config.toml
model = "contrastive image-text model"
dataset = "photos with spoken descriptions (Open Images, Localized Narratives)"
train_examples = 203450
image_size = 64
crop_scale_min = 1
horizontal_flip = true
tokenizer = "word"
vocab_size = 4585
loss = "softmax"
embed_dim = 256
encoder_arch = "convnext"
encoder_isotropic = true
encoder_norm = "layernorm"
encoder_activation = "reglu"
encoder_mlp_ratio = 2.67
encoder_inner_norm = false
encoder_drop_path = 0.15
encoder_patch_size = [4, 4]
encoder_conv_stem = false
encoder_layers = 6
encoder_width = 160
encoder_kernel_size = 7
text_encoder_causal = false
text_encoder_width = 256
text_encoder_layers = 8
text_encoder_norm = "rmsnorm"
text_encoder_norm_position = "pre"
text_encoder_activation = "gelu"
text_encoder_mlp_ratio = 2
text_encoder_head_dim = 16
text_encoder_fused_qkv = true
text_encoder_bias = "none"
text_encoder_qk_norm = false
text_encoder_parallel_block = false
text_encoder_inner_norm = false
text_encoder_positions = "sincos"
init = "torch_default"
residual_init = "none"
optimizer = "soap"
beta2 = 0.99
lr = 0.0017
beta1 = 0.9
shampoo_beta = 0.99
eps = 1e-08
precondition_frequency = 20
max_precond_dim = 512
one_sided = true
adamw_lr_other_params = 0.0017
grad_clip = 3.0
steps = 18800
batch_size = 256
epochs = 23.7
lr_schedule = "wsd"
decay_fraction = 0.4
final_lr_fraction = 0.05
warmup_steps = 3760
weight_decay = 0.04
adamw_weight_decay_other_params = 0.05
Rows from block 2 of the text encoder of a small contrastive image-text model, named by matrix and row number. Rows with one number belong to one neuron. Each number is 200 + 40 x the weight over its row's rms, rounded and kept within 0 to 999. All counts start at 0. After the name is the row's rms in percent of the matrix's.
After each neuron's rows are labels from the 100 texts, of 14848, where the neuron reaches its highest value: "tokens" is the input token at the peak. Only what is clearly more common there than usual is listed. The data: photos with spoken descriptions (Open Images, Localized Narratives). In brackets: how many of the 100, against the usual share in percent.
# fc1: MLP up (text_encoder.blocks.2.mlp.fc1.weight, 512x256), inputs 128-255
# fc2: MLP down (text_encoder.blocks.2.mlp.fc2.weight, 256x512, transposed), outputs 128-255

fc1.205,102,190,168,197,166,194,187,264,218,234,252,152,188,152,200,262,191,207,228,208,123,171,203,163,221,185,132,237,216,218,196,235,230,139,156,171,199,259,244,164,260,139,215,184,216,121,193,252,267,222,154,194,236,231,195,205,294,215,216,152,159,253,235,189,190,204,183,220,206,204,203,225,199,205,233,263,225,111,225,149,184,176,206,239,295,298,214,112,207,199,211,215,227,186,254,177,258,244,155,267,151,247,169,222,185,245,189,127,236,203,275,226,179,198,226,181,191,162,154,179,172,201,228,156,224,150,220,172,161
fc2.205,103,224,147,207,224,186,222,176,156,197,136,224,290,216,168,178,194,163,212,196,174,179,186,174,246,251,168,250,219,178,212,203,179,194,133,307,166,221,184,184,288,179,250,224,271,252,168,170,250,143,209,197,186,199,139,231,233,163,254,213,192,210,172,204,203,242,223,231,269,204,164,208,195,155,233,216,178,210,273,211,234,248,176,275,179,158,158,210,219,172,150,231,167,106,186,167,155,173,225,238,180,203,206,262,197,177,151,133,228,228,193,222,202,198,265,111,194,224,246,143,234,197,289,170,229,160,194,259,259
tokens: "snow" (67 vs 0); "green" (8 vs 0.1)

fc1.357,102,169,174,210,215,176,185,207,214,176,171,207,146,174,257,208,197,201,257,193,167,191,201,281,246,183,175,158,194,196,189,220,258,249,239,133,229,198,244,225,122,145,160,159,238,214,160,296,184,132,211,189,201,180,212,186,190,156,197,163,221,247,169,252,185,169,251,132,165,207,214,149,228,232,208,165,257,170,201,228,148,288,204,192,178,203,135,189,208,222,161,205,222,187,189,121,171,182,131,249,137,165,247,224,189,212,160,193,200,209,195,209,200,231,176,205,226,337,186,196,204,201,229,206,260,176,135,194,251
fc2.357,101,227,220,189,164,212,223,208,245,172,202,235,230,210,219,173,290,256,211,233,230,160,159,263,198,191,266,178,171,236,174,246,222,257,197,108,244,157,149,290,196,222,265,247,139,179,243,152,201,230,170,154,198,259,166,142,265,257,130,119,228,283,245,182,240,249,200,198,242,186,164,199,216,239,198,246,105,137,145,221,218,187,198,219,224,251,161,196,176,229,198,183,222,172,169,231,253,282,201,122,164,208,171,183,163,236,208,259,193,230,200,251,161,195,217,150,191,194,276,234,176,268,223,218,204,202,179,214,235
tokens: "few" (9 vs 0.6); "side" (8 vs 0.5)

fc1.276,097,188,193,218,170,192,240,285,177,196,140,244,215,201,164,247,211,255,234,214,236,82,172,177,186,225,191,167,167,146,238,168,131,141,214,135,248,191,168,185,166,189,203,222,225,183,201,264,132,249,232,177,248,206,204,184,185,279,191,243,163,233,113,195,201,169,233,187,176,219,175,174,193,223,243,158,199,265,241,188,247,207,226,197,204,164,248,206,127,217,200,202,206,157,142,203,117,199,231,188,207,201,126,172,235,171,153,94,61,185,234,190,239,172,195,200,209,147,194,149,181,226,223,242,186,172,253,168,181
fc2.276,098,235,201,165,234,208,193,217,118,171,248,200,190,213,218,253,181,207,144,222,111,229,186,261,197,157,249,237,208,193,234,225,133,186,189,203,171,195,151,236,256,214,173,192,301,166,163,191,252,236,215,233,226,258,194,258,201,183,203,185,179,183,128,258,266,211,167,216,177,176,181,156,159,203,245,228,182,253,260,240,144,238,212,201,165,181,219,140,185,179,285,194,235,142,175,207,144,196,196,231,142,223,199,155,180,167,213,145,222,150,188,188,179,222,174,258,217,192,184,169,240,183,202,257,147,224,217,165,184
tokens: "snow" (57 vs 0); "dry" (9 vs 0); "saucer" (7 vs 0)

fc1.401,101,130,272,155,153,142,329,246,235,227,184,244,187,177,176,230,231,225,228,194,177,156,193,220,230,206,180,193,157,234,255,110,280,234,175,177,207,192,234,218,204,209,209,235,139,195,274,149,142,157,237,258,275,213,163,245,162,231,252,163,218,220,239,217,185,240,239,201,144,226,174,241,233,209,157,243,273,300,194,199,156,168,99,151,258,176,188,234,207,233,182,148,215,134,238,261,217,224,197,183,152,182,147,182,213,232,143,111,196,184,182,205,231,201,221,177,184,156,163,132,175,223,234,214,197,160,129,144,194
fc2.401,105,143,248,176,166,172,207,220,214,196,161,203,201,230,179,206,146,238,197,250,152,218,143,267,200,207,178,204,188,240,246,77,201,132,288,191,231,142,212,215,148,185,208,222,179,235,187,92,217,164,223,143,210,197,200,161,186,204,114,150,158,145,197,165,157,189,177,206,114,158,186,204,216,120,214,167,237,296,224,223,250,155,204,189,262,263,232,193,220,245,187,209,218,184,199,282,183,243,169,220,198,237,148,133,226,194,181,187,214,186,154,166,239,157,187,248,161,123,170,219,220,231,219,172,183,217,145,253,226
tokens: "bottles" (65 vs 0.1); "cat" (15 vs 0); "cats" (8 vs 0)

fc1.44,101,255,269,312,180,131,181,89,127,212,218,190,190,236,89,121,216,221,228,258,258,232,137,194,195,256,173,287,150,166,196,248,252,223,289,213,250,208,192,207,171,172,229,250,179,217,217,194,230,169,161,180,259,246,213,262,234,174,236,239,318,263,194,214,186,192,185,124,209,166,206,219,189,200,112,112,214,225,239,204,190,236,216,211,135,147,176,160,216,234,165,145,237,202,179,232,237,190,207,178,202,198,104,170,220,242,264,203,151,233,257,176,168,216,236,255,174,196,229,171,234,199,174,228,197,169,151,161,120
fc2.44,096,175,181,206,171,265,211,200,171,177,135,275,156,232,149,195,157,179,216,173,164,225,204,224,155,218,115,210,237,135,166,215,139,246,219,187,121,191,237,235,207,219,221,196,158,165,206,225,222,233,183,150,169,193,202,191,166,189,97,184,277,186,243,177,220,232,259,275,232,240,191,236,160,207,194,189,192,185,177,222,184,196,172,191,111,192,223,233,109,152,200,153,175,204,219,145,147,219,269,203,175,206,137,193,249,152,231,214,203,247,222,193,203,157,107,161,245,207,225,172,169,253,202,184,185,173,181,184,178
tokens: "snow" (18 vs 0); "water" (10 vs 0.2); "plates" (8 vs 0); "surface" (7 vs 0.1)

fc1.106,099,256,185,173,136,273,143,243,240,199,248,209,186,202,188,239,273,172,190,172,141,198,176,154,226,188,135,182,134,228,249,146,196,265,276,233,161,202,158,223,162,206,229,159,143,243,158,222,188,160,237,182,205,262,219,226,166,143,219,202,193,255,155,248,244,250,188,161,170,167,181,235,168,258,235,284,171,179,152,196,280,271,144,154,220,211,206,278,226,187,222,221,176,281,176,197,192,161,162,167,202,163,225,246,155,181,221,176,194,187,184,155,237,226,192,221,213,207,244,207,266,153,213,175,123,215,208,221,225
fc2.106,110,242,224,179,173,264,234,219,177,186,168,230,144,145,238,253,218,188,155,239,120,182,204,204,217,160,250,263,172,170,202,216,175,218,193,213,230,202,153,237,210,206,180,271,133,167,115,159,234,120,295,229,152,152,200,200,169,241,205,211,156,241,188,223,228,234,225,145,184,209,177,275,250,158,183,195,190,119,147,207,178,203,173,208,166,237,175,169,291,196,231,198,174,169,152,249,266,208,198,209,216,208,222,173,198,225,168,263,241,199,207,247,240,191,173,232,220,193,147,183,230,242,164,208,176,177,185,175,191
tokens: "few" (9 vs 0.6); "stool" (7 vs 0); "are" (7 vs 2.2)

fc1.170,097,128,204,156,278,224,205,193,221,168,132,208,214,188,252,146,154,148,259,221,193,209,252,245,239,244,241,207,179,179,138,140,138,236,187,123,172,137,147,216,186,163,187,238,230,246,218,147,159,196,210,110,162,224,224,189,259,264,211,208,218,184,236,206,314,228,192,152,205,238,134,215,246,223,146,259,176,206,224,188,245,246,246,250,206,168,161,168,251,203,201,269,198,235,244,180,168,226,232,230,264,196,204,246,204,233,259,197,207,169,154,177,196,192,247,160,178,250,185,156,140,236,230,218,224,171,181,187,191
fc2.170,104,166,202,221,166,143,162,184,128,241,241,215,222,232,274,149,187,158,184,151,196,167,228,168,196,164,231,188,212,232,175,297,246,167,193,206,183,210,196,199,214,168,237,242,214,191,242,210,177,156,280,147,182,198,223,211,251,239,186,165,187,226,251,229,199,208,144,195,194,242,234,223,238,182,182,189,174,177,243,102,172,185,195,189,207,202,214,186,286,152,248,150,206,253,212,183,229,190,263,241,170,235,180,257,217,216,169,183,154,241,161,215,242,247,221,210,188,213,290,212,241,195,252,141,191,145,197,205,140
tokens: "standing" (22 vs 0.7); "chair" (11 vs 0.1); "sitting" (8 vs 0.4); "can" (7 vs 3.3)

fc1.409,101,174,279,220,186,252,187,174,158,246,159,175,188,194,222,224,215,179,141,200,162,169,219,176,172,254,183,164,228,208,284,243,148,176,218,221,158,162,171,166,201,177,172,210,135,188,223,165,211,130,239,148,204,226,268,225,224,197,182,206,265,251,191,167,180,184,167,126,253,170,200,216,259,238,181,167,163,258,184,216,248,223,219,101,194,264,157,235,187,228,201,243,261,222,268,158,256,274,190,158,209,171,151,165,168,167,178,232,228,201,215,198,173,199,190,161,233,252,175,167,209,159,193,220,206,252,187,253,160
fc2.409,100,228,150,182,227,246,202,185,121,220,211,120,186,104,236,165,168,124,132,183,172,189,246,191,147,216,217,177,309,170,216,152,256,188,226,211,177,228,188,188,167,185,215,269,161,232,160,220,234,216,206,186,204,164,173,154,189,146,139,166,199,140,199,263,239,158,234,182,271,206,236,186,195,165,185,157,164,208,207,217,163,256,160,162,265,200,142,178,153,218,261,245,229,155,233,257,214,193,193,206,207,142,255,130,293,145,163,208,220,200,216,137,220,259,217,148,216,168,194,252,157,199,188,197,178,257,104,225,230
tokens: "standing" (92 vs 0.7)

fc1.230,094,217,208,175,232,235,171,206,206,163,317,164,238,189,170,232,236,239,257,158,270,220,211,185,219,241,226,234,166,174,232,232,196,193,292,174,195,209,244,190,193,207,237,252,205,165,298,118,201,200,265,230,180,182,211,219,166,235,205,159,166,167,153,204,227,167,233,225,156,218,131,117,168,245,185,183,173,72,233,160,199,136,204,216,281,219,275,215,220,208,188,245,176,173,254,161,134,221,196,259,180,186,208,164,218,166,238,206,99,187,220,147,223,268,131,214,158,190,161,210,244,172,164,189,153,307,172,216,198
fc2.230,095,235,127,220,141,226,155,167,183,199,225,192,165,175,221,283,192,109,203,192,172,132,182,194,157,154,194,156,266,235,195,158,209,220,249,202,209,258,197,166,210,232,218,174,243,186,203,201,182,253,220,261,244,171,122,217,143,236,216,252,265,217,182,192,229,165,235,208,248,262,103,221,228,212,239,217,178,133,225,219,281,189,175,204,160,193,243,222,200,140,254,186,239,168,303,240,222,162,211,197,171,229,173,209,193,188,254,245,207,220,255,213,161,162,187,243,197,168,191,208,127,265,255,255,283,220,227,214,248
tokens: "few" (25 vs 0.6); "group" (23 vs 0.2); "many" (8 vs 0.1); "are" (7 vs 2.2)

fc1.190,103,229,200,209,234,212,242,204,147,204,178,152,216,196,192,217,167,178,188,221,201,305,164,236,157,257,122,132,190,186,162,169,216,229,224,231,240,223,232,191,270,181,177,209,241,137,196,220,157,242,197,190,176,172,198,221,93,249,239,208,163,227,212,193,187,254,168,159,135,211,209,239,112,205,247,232,289,205,217,222,248,252,160,143,214,235,183,229,220,194,206,166,143,230,225,125,223,251,200,230,254,235,228,249,191,221,217,181,172,195,114,228,229,261,207,192,217,202,143,160,151,207,205,227,216,153,133,204,181
fc2.190,100,210,212,190,133,96,147,174,132,218,154,248,173,164,244,234,198,218,261,138,242,215,181,273,209,167,189,218,261,182,145,216,250,165,209,212,200,240,240,133,205,218,260,250,216,179,248,246,171,192,191,223,137,170,243,164,198,179,249,149,134,260,193,168,275,216,171,200,180,211,238,199,221,203,135,193,246,177,249,202,149,238,201,205,270,273,209,255,280,202,212,225,182,207,214,237,171,236,129,215,231,200,305,181,128,148,144,201,205,298,228,174,140,265,154,189,207,171,236,261,241,277,231,175,188,199,163,249,180
tokens: "standing" (60 vs 0.7); "bottle" (15 vs 0.1)

fc1.265,100,219,183,187,273,176,269,169,274,167,277,168,203,236,174,245,174,226,274,158,148,229,220,222,232,233,251,219,189,200,168,195,162,223,167,174,175,210,172,226,212,239,156,194,201,165,271,227,177,138,209,188,266,228,208,166,199,223,257,186,203,192,205,166,210,118,176,121,139,221,221,227,180,137,236,229,225,283,243,133,224,251,185,314,99,176,185,227,204,248,243,140,253,238,200,226,268,207,215,223,177,184,162,205,114,242,119,192,243,174,211,242,171,193,187,170,142,198,216,171,190,161,190,135,263,251,169,178,245
fc2.265,098,85,207,161,197,173,270,190,285,162,196,248,203,229,176,218,260,267,194,193,144,208,249,175,94,254,157,247,202,219,244,179,134,196,200,153,186,212,174,149,284,191,190,231,227,183,170,253,275,156,229,178,179,261,149,231,171,162,152,207,202,132,317,148,210,118,140,251,193,211,204,199,313,211,214,232,221,197,186,227,252,231,164,213,144,198,208,206,275,144,203,243,172,203,205,224,171,215,292,210,194,209,214,155,153,235,196,169,237,246,169,197,156,247,203,191,197,222,214,239,202,167,209,175,183,112,223,190,246
tokens: "black" (16 vs 0.3); "table" (16 vs 0.5); "dark" (12 vs 0.1); "vehicle" (8 vs 0.1)

fc1.55,099,195,172,146,220,251,216,204,192,235,262,247,278,224,265,228,217,229,170,179,227,245,193,195,318,240,186,244,133,152,157,206,233,231,170,253,190,121,208,186,175,259,264,142,172,144,238,190,177,233,182,197,193,209,196,241,216,213,307,133,213,242,125,223,161,192,156,229,229,204,242,181,136,237,200,195,226,227,196,184,255,219,263,209,208,219,237,182,182,159,243,155,207,241,169,237,238,177,152,179,247,169,174,238,177,214,174,202,173,165,249,223,243,219,245,217,191,175,264,209,207,144,235,233,183,225,205,219,221
fc2.55,101,173,223,198,204,199,206,177,213,196,149,187,133,221,180,192,210,198,211,165,273,239,178,204,193,195,129,258,189,238,241,193,271,174,187,284,167,180,210,222,153,136,237,225,228,159,240,140,154,170,166,208,154,200,203,171,278,163,189,237,184,268,180,186,281,240,167,192,190,136,221,218,185,182,207,263,133,249,130,223,195,149,228,183,221,170,155,257,286,211,146,170,212,214,208,155,243,250,185,187,244,237,220,210,214,126,170,162,201,217,193,172,301,222,214,215,158,172,154,155,153,222,174,152,149,179,188,147,234
tokens: "," (15 vs 3.8); "black" (10 vs 0.3); "as" (9 vs 0.1); "brown" (9 vs 0.1)

fc1.193,102,237,157,153,108,191,213,172,207,268,244,188,190,227,233,258,141,195,162,203,229,252,187,227,190,174,191,213,67,207,171,175,74,198,203,210,199,149,190,222,242,218,174,207,155,207,181,169,188,208,208,213,160,153,141,220,205,205,178,227,234,223,189,232,205,182,206,252,186,178,122,168,214,151,204,220,234,197,242,207,191,205,228,183,184,163,212,241,173,127,244,230,227,149,153,150,250,143,237,217,251,192,181,256,189,139,191,204,291,98,194,262,169,245,173,189,227,205,167,211,231,202,240,245,230,239,172,250,152
fc2.193,109,249,261,263,244,233,169,252,178,234,151,216,204,184,189,172,140,203,194,239,209,200,263,189,233,157,262,204,179,252,197,212,153,211,273,180,191,168,149,211,258,186,196,238,227,229,152,202,207,169,215,230,157,159,217,233,179,196,216,239,219,156,258,194,241,234,233,279,208,197,257,266,141,285,184,236,299,289,139,239,260,167,234,224,337,179,161,251,215,226,212,191,197,180,176,171,172,241,242,147,191,214,231,205,216,234,194,179,224,224,205,155,205,223,127,145,197,191,240,205,161,255,233,246,235,217,192,228,165
tokens: "," (12 vs 3.8); "few" (8 vs 0.6)

fc1.248,106,169,236,167,178,143,157,217,224,185,174,209,152,241,202,221,186,187,208,163,212,237,228,181,237,137,220,198,168,129,188,242,201,226,240,178,210,240,245,188,201,167,243,179,193,250,161,215,197,241,190,146,174,244,125,185,158,163,216,181,238,243,219,208,215,230,206,204,239,168,143,205,197,208,143,205,253,226,183,209,146,230,188,289,202,210,141,200,207,149,210,264,259,222,143,205,192,228,205,215,175,220,254,144,116,246,183,229,197,216,171,279,150,237,250,236,165,142,208,246,187,159,165,117,228,213,252,263,214
fc2.248,111,209,163,254,226,218,180,238,211,142,257,221,180,149,205,197,156,237,205,150,178,152,239,167,172,202,204,202,193,191,227,127,202,219,150,196,216,143,226,179,186,225,169,233,197,169,222,319,181,199,210,168,240,165,191,229,177,250,240,214,156,188,149,245,247,182,223,196,183,212,200,295,228,113,189,249,238,155,258,213,262,187,220,206,233,162,222,171,179,140,199,222,187,205,176,112,140,186,186,174,200,158,173,192,171,157,265,178,128,239,205,219,189,201,236,290,168,178,150,298,229,108,195,230,127,122,253,184,165
tokens: "," (8 vs 3.8); "animation" (7 vs 0); "front" (7 vs 0.3); "of" (7 vs 1.8)

fc1.247,105,154,259,189,176,175,229,161,238,238,170,222,150,216,232,229,164,240,169,184,201,305,217,231,206,196,196,152,184,196,242,229,282,221,230,158,181,188,208,159,199,210,212,196,257,222,234,272,219,193,195,211,165,206,150,233,195,235,192,205,223,194,271,144,160,172,162,154,257,210,176,219,233,239,253,152,136,195,235,234,202,234,146,183,215,98,163,213,171,240,201,184,293,265,147,276,207,250,197,248,216,171,196,210,205,168,226,253,221,135,230,204,227,160,289,268,171,210,162,190,179,174,206,202,231,261,179,200,213
fc2.247,108,200,159,235,229,169,179,214,160,164,161,204,210,200,168,214,172,178,205,196,188,197,235,224,130,194,205,221,203,154,222,203,227,237,149,194,165,196,237,228,170,122,204,232,270,147,216,216,185,160,167,178,140,156,180,179,196,172,173,220,259,157,147,190,260,197,212,253,199,229,236,168,245,228,190,195,155,209,153,175,220,229,171,154,230,245,189,253,251,212,198,166,193,191,187,235,190,180,239,105,203,146,252,180,228,199,181,261,157,200,255,189,121,241,133,252,214,217,129,188,168,228,258,217,143,193,100,225,200
tokens: "standing" (23 vs 0.7); "picture" (12 vs 1); "water" (7 vs 0.2)

fc1.488,095,197,178,242,176,198,234,134,158,246,183,170,219,230,176,251,108,193,202,268,180,216,225,230,257,175,269,199,237,153,195,159,256,251,200,199,170,215,158,149,188,229,177,199,223,239,223,201,142,176,167,183,175,174,212,210,180,249,191,177,187,213,250,187,128,188,218,169,137,209,170,200,167,189,217,244,190,264,162,283,171,251,199,180,157,170,174,231,213,193,190,171,185,207,208,235,226,256,251,203,169,193,161,190,238,283,176,145,191,263,269,174,248,202,206,192,204,242,238,200,176,221,164,133,214,117,135,205,161
fc2.488,098,203,225,176,94,188,258,216,184,233,192,248,236,181,169,224,113,255,194,190,206,177,176,215,174,243,216,186,43,186,129,184,217,204,242,155,154,239,206,288,213,195,217,216,153,176,258,197,256,200,228,184,132,201,124,213,217,275,194,141,214,198,234,176,223,166,175,172,167,277,224,145,201,134,178,189,254,276,169,123,238,131,176,189,231,216,180,232,242,166,238,156,125,228,176,244,228,189,193,191,181,258,172,171,233,231,203,237,194,187,228,250,221,244,188,200,206,184,178,214,186,242,190,224,239,251,137,206,181
tokens: "bottles" (49 vs 0.1); "cup" (20 vs 0); "bottle" (14 vs 0.1)

fc1.464,097,197,184,207,202,217,198,201,195,214,173,253,193,274,213,156,179,236,165,197,196,141,276,241,178,140,168,212,229,200,216,161,194,214,204,190,205,235,228,121,266,182,226,211,146,244,164,174,140,236,239,142,199,254,226,178,226,110,160,227,241,291,235,164,232,227,144,221,168,167,222,212,184,163,251,188,201,229,101,172,176,268,270,166,177,184,172,244,206,169,238,207,210,255,231,201,164,203,192,239,191,214,194,162,175,185,278,186,222,275,252,185,196,231,99,121,159,195,181,208,184,208,191,278,195,225,193,220,158
fc2.464,100,250,244,184,279,99,209,234,289,247,171,195,192,210,186,197,174,217,201,195,191,230,174,263,167,137,159,212,209,157,175,206,239,190,229,239,244,191,228,160,207,231,237,253,207,200,184,164,241,201,221,218,223,231,199,145,201,204,89,218,191,144,186,241,192,208,213,150,183,231,273,225,147,201,198,146,233,143,158,235,163,186,233,197,229,165,191,267,145,216,282,148,210,158,194,250,224,247,193,206,223,183,188,169,292,209,129,147,187,169,193,225,211,190,257,198,271,233,278,166,206,207,239,219,157,113,204,201,187
tokens: "black" (48 vs 0.3); "on" (7 vs 2.5)

fc1.240,103,177,207,208,103,177,239,115,203,200,228,198,152,202,152,197,191,228,218,180,197,184,192,170,190,129,158,230,184,146,195,210,202,166,128,217,193,181,187,206,187,190,225,270,222,258,123,177,239,175,177,184,200,158,191,230,272,233,241,228,202,189,231,191,226,272,201,207,116,194,138,230,293,224,207,216,171,233,261,272,160,220,156,214,174,153,249,164,299,218,211,186,198,193,186,290,169,192,166,201,176,225,110,179,162,240,199,110,195,135,162,140,230,196,140,171,219,166,167,160,271,211,267,186,187,204,216,202,186
fc2.240,101,236,155,267,228,154,265,196,156,212,235,274,165,199,272,175,285,226,225,154,185,193,156,194,219,153,145,176,227,266,202,190,135,165,197,245,170,194,187,213,136,222,182,249,177,235,205,118,204,226,219,155,235,149,240,190,224,173,268,153,154,249,186,218,204,185,185,253,122,229,158,211,180,172,161,170,186,187,171,180,253,185,210,195,216,179,227,156,259,251,196,162,241,220,239,211,174,181,182,275,214,212,217,216,159,172,165,225,254,179,226,181,136,248,243,105,131,224,196,244,144,158,204,106,231,299,230,203,167
tokens: "collage" (30 vs 0); "<end>" (16 vs 1.7)

fc1.479,100,219,220,221,169,163,188,215,205,168,199,184,207,181,222,231,180,247,154,236,213,195,192,249,163,273,134,251,162,246,95,169,206,176,261,173,196,218,254,193,217,171,195,221,241,226,243,174,278,186,230,211,186,190,189,206,225,258,194,226,226,256,289,188,235,240,192,203,167,231,224,197,183,261,154,240,187,192,204,146,160,140,191,110,155,224,277,211,180,95,202,136,201,173,186,207,220,222,216,191,166,167,192,121,105,146,184,161,181,196,253,226,170,250,211,188,222,264,152,123,259,210,253,167,204,176,263,236,168
fc2.479,100,253,211,226,233,178,173,182,187,191,268,148,160,217,280,160,151,225,182,168,224,174,230,211,196,204,196,232,256,214,206,136,191,204,261,210,233,198,224,188,234,193,186,137,191,116,218,111,170,183,170,159,270,123,230,226,200,197,155,205,179,179,201,178,173,263,241,210,131,184,149,243,145,129,222,216,208,245,161,244,206,184,246,202,243,208,185,180,263,180,164,190,240,150,221,192,248,171,181,194,218,204,126,194,125,185,247,218,170,209,228,180,165,192,245,169,167,185,216,195,223,273,234,175,235,217,180,223,183
tokens: "collage" (43 vs 0); "there" (13 vs 3.7); "road" (11 vs 0.3)

fc1.10,097,114,201,203,263,202,167,170,168,253,207,208,183,200,233,204,220,241,185,133,217,208,240,197,234,245,272,206,233,189,146,166,180,219,262,200,143,180,111,200,193,193,180,183,169,231,172,195,225,240,193,224,151,252,266,210,207,181,196,156,171,191,144,182,218,130,206,177,153,109,187,73,168,249,214,225,163,190,197,262,244,194,239,169,244,194,279,171,274,202,199,259,214,214,150,201,171,189,180,204,199,153,168,185,217,274,149,245,196,175,124,188,200,188,177,176,190,280,239,172,192,168,217,204,160,234,250,214,151
fc2.10,094,173,128,234,252,173,244,222,193,159,142,234,235,186,153,231,220,237,173,174,215,250,141,197,224,162,225,196,238,141,259,204,205,254,253,151,230,187,199,179,272,155,214,190,181,88,186,258,127,152,219,218,103,216,160,150,247,176,129,199,249,286,110,200,211,214,256,288,245,145,154,185,205,213,202,260,246,225,236,214,226,249,156,189,191,157,202,145,191,231,168,227,191,150,186,142,207,180,267,214,142,182,192,220,173,216,229,296,259,265,205,223,184,255,160,235,202,218,100,189,216,240,108,231,171,250,171,193,261
tokens: "," (15 vs 3.8); "beach" (11 vs 0)

fc1.177,108,191,222,223,127,190,265,230,316,224,187,132,188,210,178,222,210,125,198,244,196,171,236,207,267,226,173,204,248,186,155,185,229,301,183,229,191,193,201,196,181,263,220,193,169,142,210,132,168,197,228,224,208,249,252,127,172,188,212,246,305,180,206,261,226,241,216,200,168,169,225,236,171,248,238,175,248,240,194,165,244,189,250,232,248,257,197,180,212,252,217,184,258,224,169,216,124,269,127,205,235,277,172,230,137,221,157,172,217,155,211,184,222,218,209,170,152,124,182,187,154,194,180,245,155,163,242,223,210
fc2.177,114,173,208,155,166,208,226,211,204,212,144,132,122,205,208,244,183,205,194,230,208,198,215,149,189,252,201,148,182,161,242,184,189,181,144,168,196,153,227,212,251,204,258,287,175,141,209,185,160,191,247,184,206,185,236,226,161,193,255,193,172,299,251,184,291,261,257,193,187,242,126,218,188,203,292,268,181,167,130,187,268,179,147,194,187,267,300,159,274,241,184,236,259,126,176,197,300,250,239,221,224,239,211,172,228,172,169,212,192,137,184,249,172,217,233,178,145,202,172,184,161,128,205,152,141,191,265,212,203
tokens: "black" (59 vs 0.3)

fc1.174,103,132,181,262,164,170,270,198,160,182,183,214,199,176,214,187,241,188,187,217,191,242,171,130,205,194,190,243,235,155,161,265,243,189,208,180,238,196,218,287,230,216,170,171,211,229,231,195,233,158,231,156,274,206,242,235,164,217,258,205,230,137,179,264,222,182,223,186,234,230,156,264,307,211,218,193,156,206,268,268,201,191,151,125,116,208,170,159,211,193,214,252,189,191,160,265,205,142,201,196,208,95,199,222,172,302,183,187,175,176,88,176,223,202,198,148,172,200,183,175,240,231,257,165,197,228,187,147,110
fc2.174,105,267,143,200,213,206,248,178,198,187,207,185,107,212,286,207,130,240,196,171,203,186,160,214,187,208,171,232,200,226,192,214,307,156,132,262,230,169,231,211,153,232,257,253,250,150,213,180,226,183,260,216,176,224,181,172,234,244,155,151,200,194,176,205,151,276,201,207,216,189,206,191,204,155,179,235,166,257,185,194,205,194,226,241,190,222,295,222,211,125,200,262,245,214,207,217,156,165,264,93,263,179,235,199,155,186,195,258,235,214,220,181,195,237,173,195,173,188,219,199,225,200,218,253,194,241,135,130,156
tokens: "standing" (53 vs 0.7); "are" (8 vs 2.2); "objects" (7 vs 0.2)

fc1.406,101,174,179,204,193,183,203,248,211,182,183,156,216,150,165,167,138,190,191,126,193,152,187,186,212,259,234,224,164,210,171,218,180,235,201,186,213,170,161,134,135,152,190,250,239,193,214,236,232,184,203,185,144,163,237,199,193,226,216,226,167,242,174,167,141,191,216,194,130,127,174,203,204,193,279,203,193,266,257,198,236,313,186,272,197,138,201,230,209,252,159,132,179,197,241,164,183,161,220,155,231,242,126,226,129,177,180,154,237,181,216,240,219,193,186,190,186,203,184,183,256,201,174,189,260,222,154,231,133
fc2.406,101,224,206,199,207,188,205,202,151,230,190,221,218,246,215,267,191,263,187,93,217,212,178,179,159,268,259,215,181,183,182,187,184,243,193,220,317,188,161,174,204,166,116,188,277,191,203,271,209,229,165,208,152,248,233,237,194,192,137,181,219,129,185,250,181,214,172,192,221,181,173,234,184,177,161,228,173,223,253,176,212,167,179,219,150,170,253,194,185,162,224,165,197,259,194,223,183,235,176,186,153,212,121,264,137,127,190,236,208,176,173,149,163,184,184,177,211,182,205,241,311,213,218,151,180,173,222,186,206
tokens: "snow" (35 vs 0); "purple" (8 vs 0)

fc1.431,100,230,158,264,184,186,155,193,155,277,227,158,142,99,204,185,172,222,288,178,195,137,220,206,214,68,230,143,249,204,132,122,212,220,232,149,238,181,211,234,213,192,225,256,152,222,173,200,174,215,213,187,197,152,250,206,249,122,249,251,235,182,162,158,237,160,151,182,153,150,173,175,199,204,225,249,154,186,198,193,101,200,184,249,211,218,108,168,146,192,238,136,200,202,282,269,204,162,213,156,179,178,151,140,169,219,232,246,239,151,161,252,240,176,212,196,215,225,259,215,235,167,138,202,243,198,174,191,220
fc2.431,103,219,212,197,200,189,228,219,197,240,120,242,239,209,201,134,248,195,244,229,120,319,186,162,207,173,180,171,182,212,227,192,172,225,164,133,178,266,181,135,189,261,194,236,175,274,300,134,249,176,178,151,226,215,173,237,186,197,143,193,188,198,177,194,248,168,182,255,181,202,180,250,241,177,112,195,239,219,153,75,189,154,242,231,211,157,252,129,222,236,236,188,184,95,186,206,220,242,207,233,166,198,229,167,196,236,187,163,130,206,172,229,211,219,221,208,181,197,192,216,265,248,190,123,193,209,194,199,205
tokens: "collage" (22 vs 0); "text" (21 vs 0.1); "picture" (18 vs 1)